A small image diffusion model, trained from scratch.
Data: trained on photos with spoken descriptions (Open Images, Localized Narratives), 203450 training examples, 10.0 epochs.
Rows from block 3 of a small image diffusion model, named by matrix and row number. Rows with one number within an expert belong to one neuron, the router's apart. Each number is 50 + 10 x the weight over its row's rms, rounded and kept within 0 to 99. All counts start at 0.
Before each expert's rows are labels from the 100 images, of 14976 (inputs lightly noised), where the router gives the expert most weight on average: "responds to" is what is common among them. Only what is clearly more common there than usual is listed. The data: photos with spoken descriptions (Open Images, Localized Narratives).
# router: router (model.blocks.3.mlp.router.weight, 4x384), inputs 96-191
# up: expert up (model.blocks.3.mlp.up, 4x192x384), inputs 96-191
# down: expert down (model.blocks.3.mlp.down, 4x384x192, transposed), outputs 96-191

# expert 0
responds to: text has "dark"
router.0:68 54 61 57 38 48 47 47 54 43 50 40 55 57 41 48 45 51 49 58 59 47 57 60 36 46 48 52 60 68 49 60 39 50 52 59 47 61 64 64 60 54 53 49 49 46 41 63 44 66 59 41 51 66 56 64 58 57 55 43 55 57 48 55 54 50 57 49 52 45 50 61 53 24 56 50 49 32 59 51 00 70 47 49 45 53 55 61 15 42 52 51 67 50 45 49
up.11:33 44 36 57 63 57 56 58 59 62 60 57 67 57 55 50 60 67 62 45 60 49 42 47 33 46 44 46 54 34 61 46 43 40 55 44 50 53 57 53 36 50 54 41 54 36 50 59 49 68 52 45 33 29 47 50 35 36 42 50 61 47 43 49 67 55 50 44 55 46 43 37 31 84 37 40 42 58 63 51 76 24 60 57 56 57 55 32 51 47 47 44 38 44 48 55
down.11:87 87 58 80 51 68 43 55 49 35 68 59 53 53 56 58 65 39 32 53 59 49 53 62 62 56 54 48 51 38 60 49 61 59 54 56 49 37 47 46 42 55 53 61 63 52 35 50 56 56 67 37 67 56 45 38 49 54 61 59 45 43 38 52 58 49 52 50 45 43 48 63 43 55 55 51 49 64 63 56 33 77 43 52 52 59 56 40 23 53 53 55 67 62 47 42
up.12:45 47 52 52 47 60 54 60 55 54 53 55 53 61 49 69 50 49 50 71 41 44 42 54 36 40 53 58 67 30 60 44 45 58 61 53 47 51 40 43 19 56 35 68 47 61 44 64 51 52 53 59 51 57 46 50 48 40 38 38 59 46 45 53 44 62 56 65 48 65 43 45 38 73 55 58 48 72 45 56 53 40 41 42 62 55 42 51 53 38 45 47 41 53 52 55
down.12:57 49 60 49 48 46 57 46 55 51 44 45 42 44 39 26 39 51 63 47 29 42 53 48 58 61 48 60 59 45 59 44 47 61 41 68 56 45 52 60 54 61 51 49 51 62 50 54 56 37 55 51 54 60 43 42 53 35 50 55 66 54 41 65 48 34 55 48 53 39 48 54 38 43 33 51 51 43 42 44 64 66 60 37 47 56 35 48 32 46 52 52 66 73 54 56
up.13:55 53 46 54 46 45 48 47 39 48 58 44 55 44 60 46 52 69 61 40 56 54 52 61 39 43 37 49 59 40 51 52 57 53 61 44 41 60 45 43 52 54 59 47 35 40 51 68 54 57 57 44 63 22 46 52 39 43 64 49 61 55 46 43 54 62 52 45 55 63 42 37 38 86 37 41 66 53 48 44 64 21 66 51 68 52 53 41 63 46 42 32 37 49 70 73
down.13:47 39 58 54 43 54 64 42 43 64 57 45 57 49 46 57 43 39 54 48 63 53 58 51 49 61 48 40 67 54 57 52 62 39 53 51 56 45 33 35 52 55 37 50 33 48 55 41 62 63 72 42 42 71 44 51 47 47 68 53 42 54 51 24 38 50 51 26 44 43 48 19 64 34 30 64 46 66 57 44 64 33 54 40 49 41 47 66 59 54 49 43 52 64 48 50
up.14:56 56 56 58 54 61 44 52 51 53 18 32 44 51 43 50 60 53 59 53 43 55 46 68 59 52 54 48 27 46 61 40 48 36 48 56 54 59 27 36 29 46 43 27 50 41 41 36 52 35 47 41 51 33 24 55 53 36 65 56 58 56 49 50 61 41 64 46 60 39 57 40 42 53 41 61 53 44 36 40 52 43 52 42 63 39 45 55 48 55 44 60 41 37 38 56
down.14:50 38 40 46 38 45 57 51 31 59 51 52 45 55 50 38 50 45 45 40 39 46 55 42 50 41 44 56 55 43 41 65 61 50 64 44 39 60 60 67 47 41 54 58 49 73 62 41 48 42 52 34 78 44 48 68 40 61 49 38 53 49 58 48 41 36 62 71 41 51 52 41 34 55 54 45 60 43 49 35 31 32 57 44 56 41 58 61 51 52 56 37 64 29 64 61
up.15:54 65 49 61 58 46 54 53 47 51 56 50 57 56 41 49 53 54 58 45 47 41 56 54 42 52 41 35 40 42 47 30 38 45 58 61 39 47 44 55 61 55 37 52 53 36 59 47 40 54 56 48 37 50 38 66 47 35 56 57 61 70 47 43 51 44 46 33 50 39 46 38 49 55 57 28 48 44 48 50 52 29 60 37 57 51 52 52 55 58 46 48 69 54 62 34
down.15:52 53 50 65 40 49 58 54 57 52 53 67 67 35 53 42 57 49 49 60 41 49 37 49 42 51 35 49 56 37 64 66 47 44 57 60 52 59 70 65 34 63 43 61 45 36 40 46 67 59 45 52 47 54 34 48 48 52 55 51 70 56 49 57 60 55 44 24 49 40 50 52 41 72 46 64 62 56 49 71 52 56 53 55 44 65 59 36 40 63 51 46 53 63 50 46
up.16:51 59 64 67 58 47 55 49 47 48 41 41 57 55 46 50 48 48 58 50 53 47 28 58 39 58 52 44 32 35 70 59 56 55 42 62 56 54 55 51 40 37 55 51 40 51 50 54 42 39 51 62 44 44 59 51 34 46 44 32 36 55 54 46 67 42 36 53 39 43 42 55 40 59 39 37 51 63 43 52 56 46 51 51 67 79 42 49 43 50 66 56 40 45 71 51
down.16:52 47 51 54 49 49 54 63 57 41 42 47 68 33 35 56 40 35 50 41 49 45 33 53 64 67 66 54 48 57 58 50 53 58 31 42 45 46 30 57 52 47 38 54 27 48 49 40 48 39 77 39 59 48 45 42 33 64 32 51 48 52 59 46 42 39 48 49 46 66 70 63 32 53 54 68 53 54 47 48 52 28 50 51 65 63 51 40 64 49 54 56 40 53 56 29
up.17:58 53 56 52 37 45 50 52 57 45 29 67 60 60 63 47 34 54 37 36 34 34 57 56 58 37 29 53 33 54 59 51 60 58 56 57 45 53 39 57 36 50 39 68 42 56 56 57 65 46 16 43 36 54 41 43 41 62 57 43 47 45 51 46 46 66 59 43 53 53 49 26 44 57 44 54 63 53 52 50 54 47 66 53 63 37 52 47 32 58 52 44 50 52 54 54
down.17:59 51 47 43 36 36 54 45 37 35 50 28 51 51 52 56 59 38 44 47 52 38 56 45 61 53 67 50 41 34 46 52 49 52 44 44 38 50 67 41 46 48 60 46 56 53 51 59 47 48 50 53 58 49 70 50 59 69 50 60 61 56 58 69 53 49 58 63 44 56 66 75 53 54 68 63 37 65 61 53 48 38 35 32 57 35 46 58 56 52 66 34 60 53 51 42
up.18:47 46 34 43 42 48 46 48 42 49 46 63 50 47 47 50 51 58 63 29 49 54 63 74 49 45 55 42 36 53 42 52 44 50 66 60 56 57 39 57 50 45 41 41 44 52 42 51 49 39 60 77 57 35 25 39 44 45 60 63 61 44 52 67 51 48 34 35 64 59 59 47 30 71 50 53 43 34 51 43 63 35 58 46 50 85 58 48 44 49 36 58 62 46 48 50
down.18:49 39 40 35 22 55 40 37 50 39 43 62 49 51 49 63 47 43 30 61 40 38 53 60 38 37 54 55 57 43 51 61 47 46 60 56 26 44 55 44 33 57 36 47 53 49 46 52 50 63 60 55 62 53 41 44 46 51 61 39 46 65 72 54 57 78 51 58 35 24 46 47 45 69 75 66 52 55 57 53 51 54 45 49 58 57 58 36 47 60 59 33 53 53 52 35
up.19:51 45 41 49 44 48 46 43 61 46 28 65 40 41 40 39 55 71 52 53 50 40 59 55 66 58 30 37 42 49 48 56 35 44 69 51 47 44 43 54 49 40 31 58 41 51 49 48 66 50 29 53 53 36 46 37 39 60 59 57 57 62 73 41 63 30 50 31 42 33 61 52 44 51 55 44 65 57 53 59 46 42 54 57 42 43 57 49 52 59 49 54 70 38 54 58
down.19:54 61 42 53 43 31 57 58 50 48 65 51 54 60 64 40 44 49 47 34 31 69 58 57 40 45 74 50 59 60 69 48 48 48 18 40 34 46 69 49 61 49 56 50 62 66 57 57 56 54 42 59 69 36 52 64 63 57 23 29 47 56 44 67 58 41 72 67 54 50 20 54 32 57 62 37 66 58 47 58 41 45 68 35 35 33 45 52 42 34 43 62 50 49 40 53
up.20:51 48 44 49 51 52 50 46 54 52 46 62 42 37 45 43 59 54 43 45 53 48 64 58 33 33 51 50 62 39 57 38 28 39 69 43 65 53 44 73 41 39 51 45 45 55 36 56 51 47 36 70 35 49 45 42 50 53 49 44 57 66 57 58 57 57 38 33 44 39 35 55 52 75 50 60 47 61 54 56 63 36 46 65 56 67 55 51 48 55 62 48 66 45 61 38
down.20:52 56 36 63 50 37 56 57 48 51 57 48 32 38 51 52 51 39 53 40 44 62 60 45 61 53 77 58 74 66 43 58 58 47 58 51 51 27 41 57 57 46 53 57 48 67 50 47 55 51 35 55 50 30 69 48 59 64 36 49 41 49 52 30 48 54 70 55 56 56 54 56 36 53 68 37 53 51 45 58 38 42 53 35 46 45 44 59 51 42 38 52 48 54 44 40
up.21:40 41 35 43 38 35 53 50 39 53 48 55 56 68 50 56 56 51 50 62 47 56 53 59 28 50 60 50 35 62 57 62 59 54 71 34 54 55 41 59 40 41 46 63 49 64 55 47 61 50 37 50 51 38 36 52 43 59 54 59 51 56 60 46 58 62 67 47 41 34 63 47 40 50 55 60 51 43 52 65 63 37 69 39 55 56 40 74 38 33 54 56 64 41 50 70
down.21:53 46 48 49 39 65 39 56 59 44 62 43 54 38 36 52 46 45 56 39 35 35 60 50 63 44 53 38 58 50 36 45 62 44 35 46 48 47 36 32 56 50 65 42 46 50 56 47 59 39 42 56 43 46 48 45 61 46 48 68 48 51 58 48 29 44 48 35 73 77 51 62 37 40 48 43 64 45 51 46 49 38 43 66 39 51 50 55 59 55 55 45 40 49 37 60

# expert 1
responds to: text has "grass"; text has "plants"
router.1:38 32 51 45 46 51 42 41 42 48 71 59 35 49 54 34 40 61 55 54 38 63 35 51 53 56 48 61 59 30 55 57 49 51 52 48 68 45 59 44 56 55 61 43 50 48 50 39 63 39 42 68 52 40 53 48 50 58 52 46 59 45 60 64 73 50 46 57 44 31 53 53 67 62 47 42 54 57 42 45 53 32 56 64 62 54 45 58 56 68 57 51 49 51 54 65
up.13:39 47 45 45 22 65 50 46 41 49 44 39 39 65 58 54 46 51 66 41 61 47 48 39 23 59 45 54 41 86 44 49 46 36 69 53 57 58 48 53 48 44 55 48 59 47 54 54 43 53 63 40 44 49 49 47 43 41 52 47 50 44 40 57 44 49 40 68 39 46 46 42 41 52 52 42 53 62 35 54 40 59 66 36 78 53 57 46 08 48 54 50 55 51 69 56
down.13:63 52 35 32 50 39 63 65 68 44 52 31 48 53 53 66 56 48 53 33 36 49 53 29 57 53 61 45 46 34 45 51 61 57 47 46 59 47 51 48 60 37 48 51 50 67 60 54 58 51 41 55 49 33 63 29 36 65 41 60 55 39 44 46 52 44 57 52 58 62 32 61 40 58 56 44 55 48 49 59 40 34 58 34 36 44 49 42 58 60 35 49 57 43 44 67
up.14:60 73 65 77 60 63 57 52 48 48 37 44 43 45 59 51 49 53 59 33 63 46 52 50 38 56 47 57 48 51 30 38 42 41 40 43 54 53 48 59 33 43 52 57 44 46 48 32 43 54 53 59 49 54 52 54 52 58 49 57 42 57 44 46 51 52 63 60 67 53 53 41 46 53 51 48 64 50 52 42 28 50 48 57 64 44 42 47 43 41 55 59 25 67 61 55
down.14:47 45 54 48 43 41 42 42 52 47 51 54 59 34 49 53 52 42 48 62 31 50 46 60 63 22 48 42 60 35 68 60 47 59 61 51 36 32 40 52 47 61 48 40 49 43 48 53 65 47 52 60 51 56 44 60 52 51 48 51 57 64 69 52 66 70 39 35 59 33 49 47 70 56 45 44 49 51 56 60 42 50 40 70 38 51 58 32 47 47 58 57 49 47 34 35
up.15:49 45 41 45 33 35 42 45 43 45 54 46 53 48 53 50 57 43 42 54 37 57 60 41 29 31 44 41 36 52 54 46 39 36 60 42 50 59 58 56 47 56 32 47 34 29 35 57 36 56 70 43 43 56 45 75 42 42 44 32 64 47 43 53 59 63 36 34 43 48 29 54 40 59 53 44 42 56 49 39 21 54 41 68 64 50 67 43 35 49 48 47 64 38 42 39
down.15:53 60 48 63 39 47 58 54 41 68 65 44 61 46 41 63 53 33 58 72 35 67 50 52 52 38 55 60 79 37 60 58 59 63 53 46 50 31 38 39 44 42 37 41 46 50 43 42 52 52 54 52 54 42 51 54 59 54 51 37 55 40 34 56 38 69 51 50 34 45 54 41 38 71 48 55 54 70 42 62 29 53 56 26 48 52 51 32 43 50 47 50 31 52 55 61
up.16:50 45 46 54 31 49 49 50 47 47 46 48 46 46 54 53 46 52 57 50 51 56 50 59 47 43 47 50 51 52 53 52 51 50 34 50 55 49 48 51 20 46 49 53 52 42 58 55 50 50 31 48 43 41 40 58 48 51 51 53 58 55 55 51 53 50 43 48 53 50 41 46 04 91 52 54 43 52 59 51 28 43 46 54 60 70 46 52 11 39 58 48 59 51 57 49
down.16:44 37 51 56 65 58 56 44 52 50 50 56 47 45 43 41 44 48 56 36 51 47 53 47 43 45 41 56 55 56 42 47 52 55 51 36 58 43 46 55 57 34 42 46 49 53 50 45 57 46 46 49 51 53 52 46 55 53 47 58 37 46 63 34 44 52 37 54 33 46 46 45 46 49 43 42 54 36 52 51 87 00 44 52 44 45 58 53 96 51 50 43 53 53 59 49
up.17:43 42 34 47 36 63 53 58 58 52 35 55 50 58 53 54 62 48 62 28 52 54 54 52 30 43 52 52 38 72 59 33 31 46 46 50 44 54 51 60 34 60 43 67 49 56 56 63 48 72 52 45 49 51 39 43 48 55 59 41 55 64 48 41 42 57 46 52 34 50 45 52 31 64 44 39 44 54 61 49 41 39 57 64 59 63 36 51 34 56 69 21 54 53 52 46
down.17:47 55 45 49 61 49 55 54 64 60 66 47 47 50 42 61 66 46 44 63 46 42 37 47 62 52 60 32 47 43 64 47 60 53 38 38 51 29 39 40 45 49 46 33 50 47 49 58 59 41 48 59 53 29 41 43 41 38 48 30 53 44 40 50 53 50 59 34 59 47 51 55 45 42 43 54 40 53 53 47 69 40 44 58 43 49 38 48 37 39 48 43 58 44 35 39
up.18:63 66 55 50 56 28 37 32 46 38 43 43 59 22 44 57 45 46 66 62 47 48 31 49 56 51 43 44 43 36 54 39 44 60 32 53 35 45 61 37 49 64 36 41 39 51 54 54 47 48 35 57 46 29 53 65 37 55 37 51 73 47 54 45 48 67 49 27 67 55 49 51 48 69 62 56 37 40 46 37 69 39 51 57 53 46 53 33 55 38 55 43 64 43 53 59
down.18:51 40 43 39 56 72 64 66 73 35 39 52 58 64 48 40 50 54 44 24 40 39 60 56 57 44 59 55 44 60 45 45 41 42 52 35 55 38 46 50 47 38 37 69 41 35 40 63 45 36 38 44 53 39 51 36 44 52 47 56 33 40 40 44 65 44 51 62 55 54 49 77 48 38 45 52 44 56 51 60 51 49 48 50 43 54 41 36 43 37 41 69 35 41 47 44
up.19:47 43 47 50 45 66 51 58 56 49 34 58 49 57 52 46 56 53 55 27 41 34 51 50 64 61 40 55 64 54 46 51 31 45 49 51 55 53 34 45 50 45 58 52 50 65 54 29 59 28 34 23 57 57 43 47 54 60 29 65 45 45 45 57 57 59 62 50 60 50 77 50 25 65 45 53 59 59 38 47 53 41 54 53 39 48 51 35 43 56 62 41 61 48 74 53
down.19:40 43 50 45 36 38 43 35 34 39 49 43 43 61 56 35 41 43 40 47 47 70 57 51 49 61 73 48 50 48 66 60 54 44 49 39 39 65 40 65 48 51 55 61 39 42 35 58 43 34 62 31 50 42 35 51 55 43 51 45 49 44 38 34 51 39 68 59 59 35 52 65 34 67 37 46 50 44 46 37 60 22 46 48 41 47 47 52 61 42 42 52 50 57 40 36
up.20:60 62 53 81 60 46 51 56 49 46 42 54 45 42 52 46 53 43 58 32 56 39 53 50 48 50 48 48 51 58 57 42 45 56 36 54 67 52 49 61 38 48 41 71 46 58 42 38 48 42 49 36 59 46 44 59 55 57 44 59 53 38 42 34 49 43 54 54 63 51 49 51 41 54 47 47 55 41 46 48 35 53 52 43 64 57 42 45 43 27 51 54 38 54 57 51
down.20:64 75 64 58 50 57 45 38 54 35 46 46 39 48 53 48 38 29 43 56 46 35 39 57 37 46 55 53 49 43 65 56 37 41 56 49 30 55 67 59 65 57 51 42 61 51 41 52 54 70 55 53 37 51 63 51 48 59 55 65 61 41 52 52 66 65 39 37 46 49 41 51 63 43 52 47 51 47 59 56 48 53 33 49 51 47 53 31 46 61 47 45 52 40 39 38
up.21:67 58 55 59 45 51 48 60 51 47 42 63 49 32 57 28 48 49 65 46 50 48 44 45 59 57 27 30 61 56 42 48 41 52 29 68 47 63 52 68 50 49 44 71 48 61 53 25 61 40 44 60 57 67 49 48 52 56 25 35 67 50 56 43 45 47 37 56 60 46 31 42 37 76 65 38 60 41 43 54 47 49 49 45 63 50 63 59 47 53 46 60 56 52 61 54
down.21:48 62 64 55 58 57 51 57 47 47 41 45 69 41 50 63 40 37 34 48 62 47 49 45 44 39 40 28 40 48 41 38 46 50 38 57 32 76 38 45 56 30 56 54 37 59 46 53 56 61 38 52 42 40 60 44 27 45 44 62 39 40 55 69 48 42 45 29 45 35 39 48 30 53 39 46 38 39 58 59 42 41 37 57 53 46 41 43 41 56 45 57 57 47 43 51
up.22:52 47 49 51 27 43 48 45 34 41 48 59 46 49 60 52 45 45 53 46 40 43 46 44 43 59 42 44 58 64 54 51 48 59 54 46 40 44 55 55 49 51 57 56 49 61 60 50 51 33 19 53 56 58 69 44 37 39 53 42 43 48 59 53 58 45 69 52 51 29 46 48 35 54 38 52 62 43 50 60 53 52 56 37 54 46 55 74 28 49 60 49 41 66 67 54
down.22:47 50 51 52 49 57 58 50 55 36 52 42 55 38 32 45 66 65 55 50 61 59 44 51 59 55 50 42 50 47 50 34 30 47 43 55 58 58 59 58 55 49 41 40 48 32 50 38 67 54 48 29 34 46 52 46 58 35 53 51 68 53 47 26 53 37 41 35 62 37 47 64 47 48 47 56 49 56 46 39 52 40 49 46 43 44 38 45 66 45 32 57 53 62 45 29
up.23:51 50 55 65 51 58 61 63 70 55 62 57 50 71 54 46 49 45 52 40 43 46 39 48 56 41 42 49 53 38 59 51 41 66 55 63 39 51 38 34 58 58 65 49 42 59 56 45 62 56 41 58 56 57 45 38 36 68 59 49 61 66 54 70 45 54 66 43 52 63 59 46 47 65 41 40 43 66 48 53 42 42 68 65 45 67 43 53 41 70 73 39 59 54 57 53
down.23:59 62 56 58 45 47 51 48 44 42 45 53 49 55 49 45 44 43 45 39 50 61 53 65 63 59 70 32 37 62 57 44 51 29 54 40 47 46 43 56 47 47 45 52 41 50 45 63 34 40 49 57 25 48 47 39 46 45 40 45 36 54 35 37 55 38 52 58 54 53 39 51 37 51 49 62 59 55 51 62 54 46 32 40 32 69 37 52 44 50 39 57 37 65 38 39

# expert 3
responds to: text has "sky"
router.3:61 57 45 45 66 50 49 61 63 54 42 55 57 36 54 43 58 71 59 44 66 49 45 37 55 59 45 53 51 46 43 40 46 31 47 55 55 53 35 49 52 45 55 59 41 36 39 45 38 38 52 58 29 30 42 62 50 44 53 70 54 38 46 51 46 55 34 41 53 68 49 51 61 48 40 54 48 65 26 44 79 46 46 49 49 45 54 24 60 50 41 64 45 40 65 48
up.10:65 49 61 37 42 33 46 43 43 38 47 47 38 44 50 28 47 61 53 50 47 79 53 51 38 53 52 57 55 59 59 35 43 61 42 52 48 57 84 48 37 54 62 43 49 48 47 45 56 50 47 39 37 50 37 52 61 39 63 47 48 49 31 46 69 54 63 50 41 48 32 51 31 49 42 59 42 52 54 33 26 67 42 44 44 38 47 54 56 46 49 53 37 53 48 59
down.10:56 37 64 55 42 50 52 57 46 58 46 52 59 61 55 48 44 47 53 63 41 72 58 58 50 55 51 49 39 58 47 59 61 62 52 50 64 38 57 52 64 46 58 54 44 58 65 49 52 58 39 32 54 53 49 47 45 54 52 49 44 57 65 32 55 52 66 68 52 39 44 51 20 48 55 55 52 35 44 47 25 64 43 42 49 50 55 50 27 27 36 62 54 58 64 54
up.11:54 55 61 41 33 34 42 38 60 29 29 45 39 48 49 52 37 36 46 54 41 47 40 48 48 59 34 64 46 50 58 50 25 51 44 60 48 44 35 55 61 57 54 46 33 53 44 55 45 37 24 56 44 49 60 51 50 52 63 63 54 44 53 70 55 36 53 43 48 44 58 31 40 66 31 27 51 52 43 47 53 47 53 58 52 48 39 46 46 45 67 55 49 67 47 53
down.11:43 58 60 49 55 57 56 52 51 47 45 40 65 52 43 70 37 43 45 41 53 45 31 60 53 61 50 44 66 50 70 27 24 49 38 64 42 56 36 41 48 58 64 41 53 52 42 65 46 55 62 61 55 57 63 44 39 24 44 54 58 38 36 61 44 40 43 44 44 49 51 34 45 46 58 37 34 49 56 58 51 50 48 62 58 43 29 30 40 55 38 47 39 70 45 39
up.12:58 41 47 54 46 46 55 63 64 53 42 54 37 56 55 37 35 61 70 37 56 52 41 45 63 65 24 53 41 46 22 44 39 53 37 41 51 52 43 54 47 44 53 47 51 42 52 38 67 48 55 66 41 46 37 49 65 52 65 39 52 49 77 42 40 38 34 53 59 62 53 43 47 54 52 55 55 39 41 55 57 45 59 56 42 36 59 40 50 60 54 63 45 44 59 54
down.12:23 58 57 58 66 61 36 53 49 34 52 57 53 47 50 47 46 49 48 51 61 39 49 43 38 45 56 49 49 38 50 47 44 59 40 73 45 63 50 58 50 48 31 54 59 52 62 68 54 55 40 41 60 44 38 50 39 51 58 58 44 38 52 68 64 45 54 54 42 15 61 71 41 57 40 46 38 46 61 32 55 48 42 74 50 63 64 53 34 50 60 49 64 42 61 50
up.13:46 44 32 58 56 55 55 56 53 62 64 56 71 39 53 45 65 74 61 38 73 66 51 57 49 46 47 39 45 52 45 48 45 34 41 43 53 62 55 61 45 44 41 33 52 36 52 54 44 56 62 47 45 49 51 61 54 58 35 44 49 60 36 39 47 56 34 49 61 57 59 51 53 44 55 58 48 47 56 52 50 36 46 53 47 46 68 37 52 66 47 42 48 31 35 49
down.13:42 57 49 47 57 56 47 46 51 40 31 50 48 56 40 56 33 37 42 29 50 37 42 66 62 57 51 46 54 53 59 49 27 66 55 55 46 56 51 47 55 43 46 62 60 67 49 63 70 60 22 47 70 54 49 29 46 46 55 46 28 50 53 55 52 39 52 51 43 45 64 41 43 42 69 51 53 43 47 57 54 43 69 49 58 46 31 68 39 58 52 45 47 63 60 30
up.14:55 59 48 61 48 45 50 56 45 48 56 42 36 53 56 49 39 54 53 65 53 55 72 44 51 56 54 31 44 59 46 68 56 58 29 67 53 50 38 56 50 61 53 43 57 48 46 33 55 48 42 43 58 57 49 49 46 51 57 53 46 36 45 54 50 47 64 40 50 36 50 37 47 81 62 43 60 38 43 73 35 36 65 55 68 36 47 72 40 54 53 60 55 75 49 47
down.14:43 42 53 57 58 41 60 50 30 61 46 58 60 52 59 47 57 33 49 58 55 52 42 48 38 48 35 60 35 53 46 51 49 45 40 33 40 39 55 42 44 41 52 47 59 58 53 53 46 61 54 29 59 44 48 56 59 45 45 47 76 47 51 32 46 56 70 55 46 45 46 58 48 38 66 52 50 42 51 28 40 49 51 58 48 48 55 53 46 45 58 28 67 39 36 45
up.15:49 50 53 51 48 50 47 49 31 52 55 47 35 65 62 65 56 59 76 47 54 52 53 43 50 44 57 47 48 52 37 63 47 41 42 48 42 42 27 56 67 37 47 30 69 42 56 36 58 29 50 53 55 28 37 48 50 62 31 56 67 47 55 62 55 48 47 70 61 37 57 51 43 63 43 36 59 55 35 57 60 40 59 48 47 53 67 65 48 64 48 48 41 49 60 36
down.15:44 68 70 76 65 60 47 47 33 59 41 40 57 52 34 48 47 51 49 63 48 54 49 58 37 52 57 61 52 53 65 45 83 59 56 48 54 38 27 37 49 51 49 55 53 43 61 56 46 63 49 25 63 59 65 59 52 37 51 47 56 47 56 58 62 35 70 58 42 39 46 60 51 60 53 49 54 59 66 54 43 38 36 36 60 50 42 71 39 52 52 64 56 55 62 27
up.16:60 51 39 46 51 60 52 44 57 53 44 50 51 44 43 58 49 54 55 29 63 78 52 72 50 56 56 47 52 63 54 54 52 51 39 47 71 43 50 54 36 44 56 29 71 42 53 55 45 50 43 34 53 43 50 48 53 63 48 54 53 68 33 53 41 48 40 40 48 53 56 41 36 43 57 61 42 40 59 57 38 48 51 62 57 32 29 61 48 57 46 35 40 51 37 51
down.16:53 50 46 42 46 68 42 40 49 45 53 52 65 48 35 62 55 45 55 61 52 57 56 48 62 56 28 66 51 45 41 54 57 65 57 51 56 60 45 40 53 40 57 37 63 54 66 45 39 50 75 34 63 76 62 53 47 47 44 37 57 65 52 51 63 50 39 50 36 53 60 51 35 46 49 50 35 53 56 43 40 50 46 57 59 49 51 49 32 69 69 37 50 40 56 53
up.17:61 61 62 54 41 42 47 51 64 42 36 55 41 59 44 46 44 37 42 58 36 48 40 39 37 55 40 44 49 60 66 39 32 49 53 46 36 46 46 52 57 70 53 57 46 62 48 49 40 55 31 49 54 47 58 48 53 42 54 64 61 39 50 70 50 44 48 45 44 45 39 38 34 64 43 24 52 47 50 52 45 53 50 39 63 50 36 49 38 33 52 60 60 66 69 58
down.17:49 54 61 56 44 54 57 57 49 43 44 41 54 66 55 61 27 42 41 59 52 41 55 62 48 54 59 55 70 49 60 44 45 51 57 57 32 60 38 47 55 64 41 53 49 57 56 63 47 61 64 54 56 63 64 31 35 36 43 57 57 47 45 60 48 45 60 50 35 43 48 36 50 57 50 44 44 38 62 55 46 53 49 61 54 61 50 42 28 48 36 42 49 67 55 38
up.18:72 84 72 99 67 56 67 71 60 57 60 57 62 57 51 49 62 59 48 46 47 50 46 52 61 48 52 57 52 47 48 32 46 57 36 57 56 54 50 54 39 49 52 57 49 50 51 37 40 52 46 40 54 43 44 70 54 54 49 52 51 52 40 37 46 44 58 58 66 53 47 57 49 53 44 48 52 42 47 37 37 50 38 43 47 55 41 43 47 23 52 62 47 47 41 42
down.18:43 42 41 46 51 55 46 45 49 51 47 40 40 54 48 60 57 28 46 52 48 49 46 50 35 43 61 25 55 37 66 50 49 39 68 34 38 44 52 56 52 48 38 41 61 45 45 56 52 66 51 35 67 48 56 33 35 62 50 40 45 51 51 53 77 52 39 42 26 43 35 47 66 54 43 43 42 47 48 59 57 41 55 52 53 39 47 46 53 77 46 44 37 51 46 41
up.19:47 45 48 53 41 63 52 46 27 49 49 44 42 39 41 56 68 58 51 25 55 61 67 57 42 34 51 49 71 47 46 59 49 59 58 42 56 38 54 41 36 59 52 52 33 27 43 59 55 39 53 28 60 63 46 60 44 43 54 59 65 49 45 30 58 62 42 48 54 43 45 54 47 89 45 39 41 56 57 43 38 45 43 42 51 75 64 42 51 40 37 33 53 61 53 60
down.19:52 61 49 63 55 59 55 59 43 60 59 47 62 51 44 59 61 53 48 58 74 62 54 47 62 52 65 37 81 44 40 63 72 55 50 50 37 31 34 36 43 57 50 41 65 58 61 54 50 49 41 51 56 48 48 59 58 40 54 57 41 44 55 23 47 53 85 59 56 37 58 51 38 55 71 55 45 61 53 43 40 52 28 55 62 54 47 64 43 44 58 53 43 63 45 56
up.20:39 27 29 43 46 55 62 63 53 58 59 59 53 57 46 66 44 66 49 66 55 63 58 38 45 51 68 37 49 51 57 58 65 46 37 54 54 58 54 46 40 59 56 60 49 31 49 55 35 56 59 34 56 48 59 61 43 65 48 68 58 53 54 42 40 50 53 49 42 69 60 60 44 60 65 59 37 53 49 41 43 49 60 45 51 44 45 33 43 52 50 56 51 39 44 42
down.20:35 62 54 55 51 50 54 42 51 46 51 55 62 43 47 42 53 69 67 44 63 54 51 61 57 52 48 50 59 48 48 40 37 53 37 55 57 43 47 47 55 43 58 37 50 42 54 38 57 39 41 50 55 46 70 51 50 50 43 44 58 50 39 47 54 24 49 48 64 48 59 47 58 56 47 41 55 30 38 48 50 52 43 55 53 43 53 59 48 37 50 58 40 46 46 70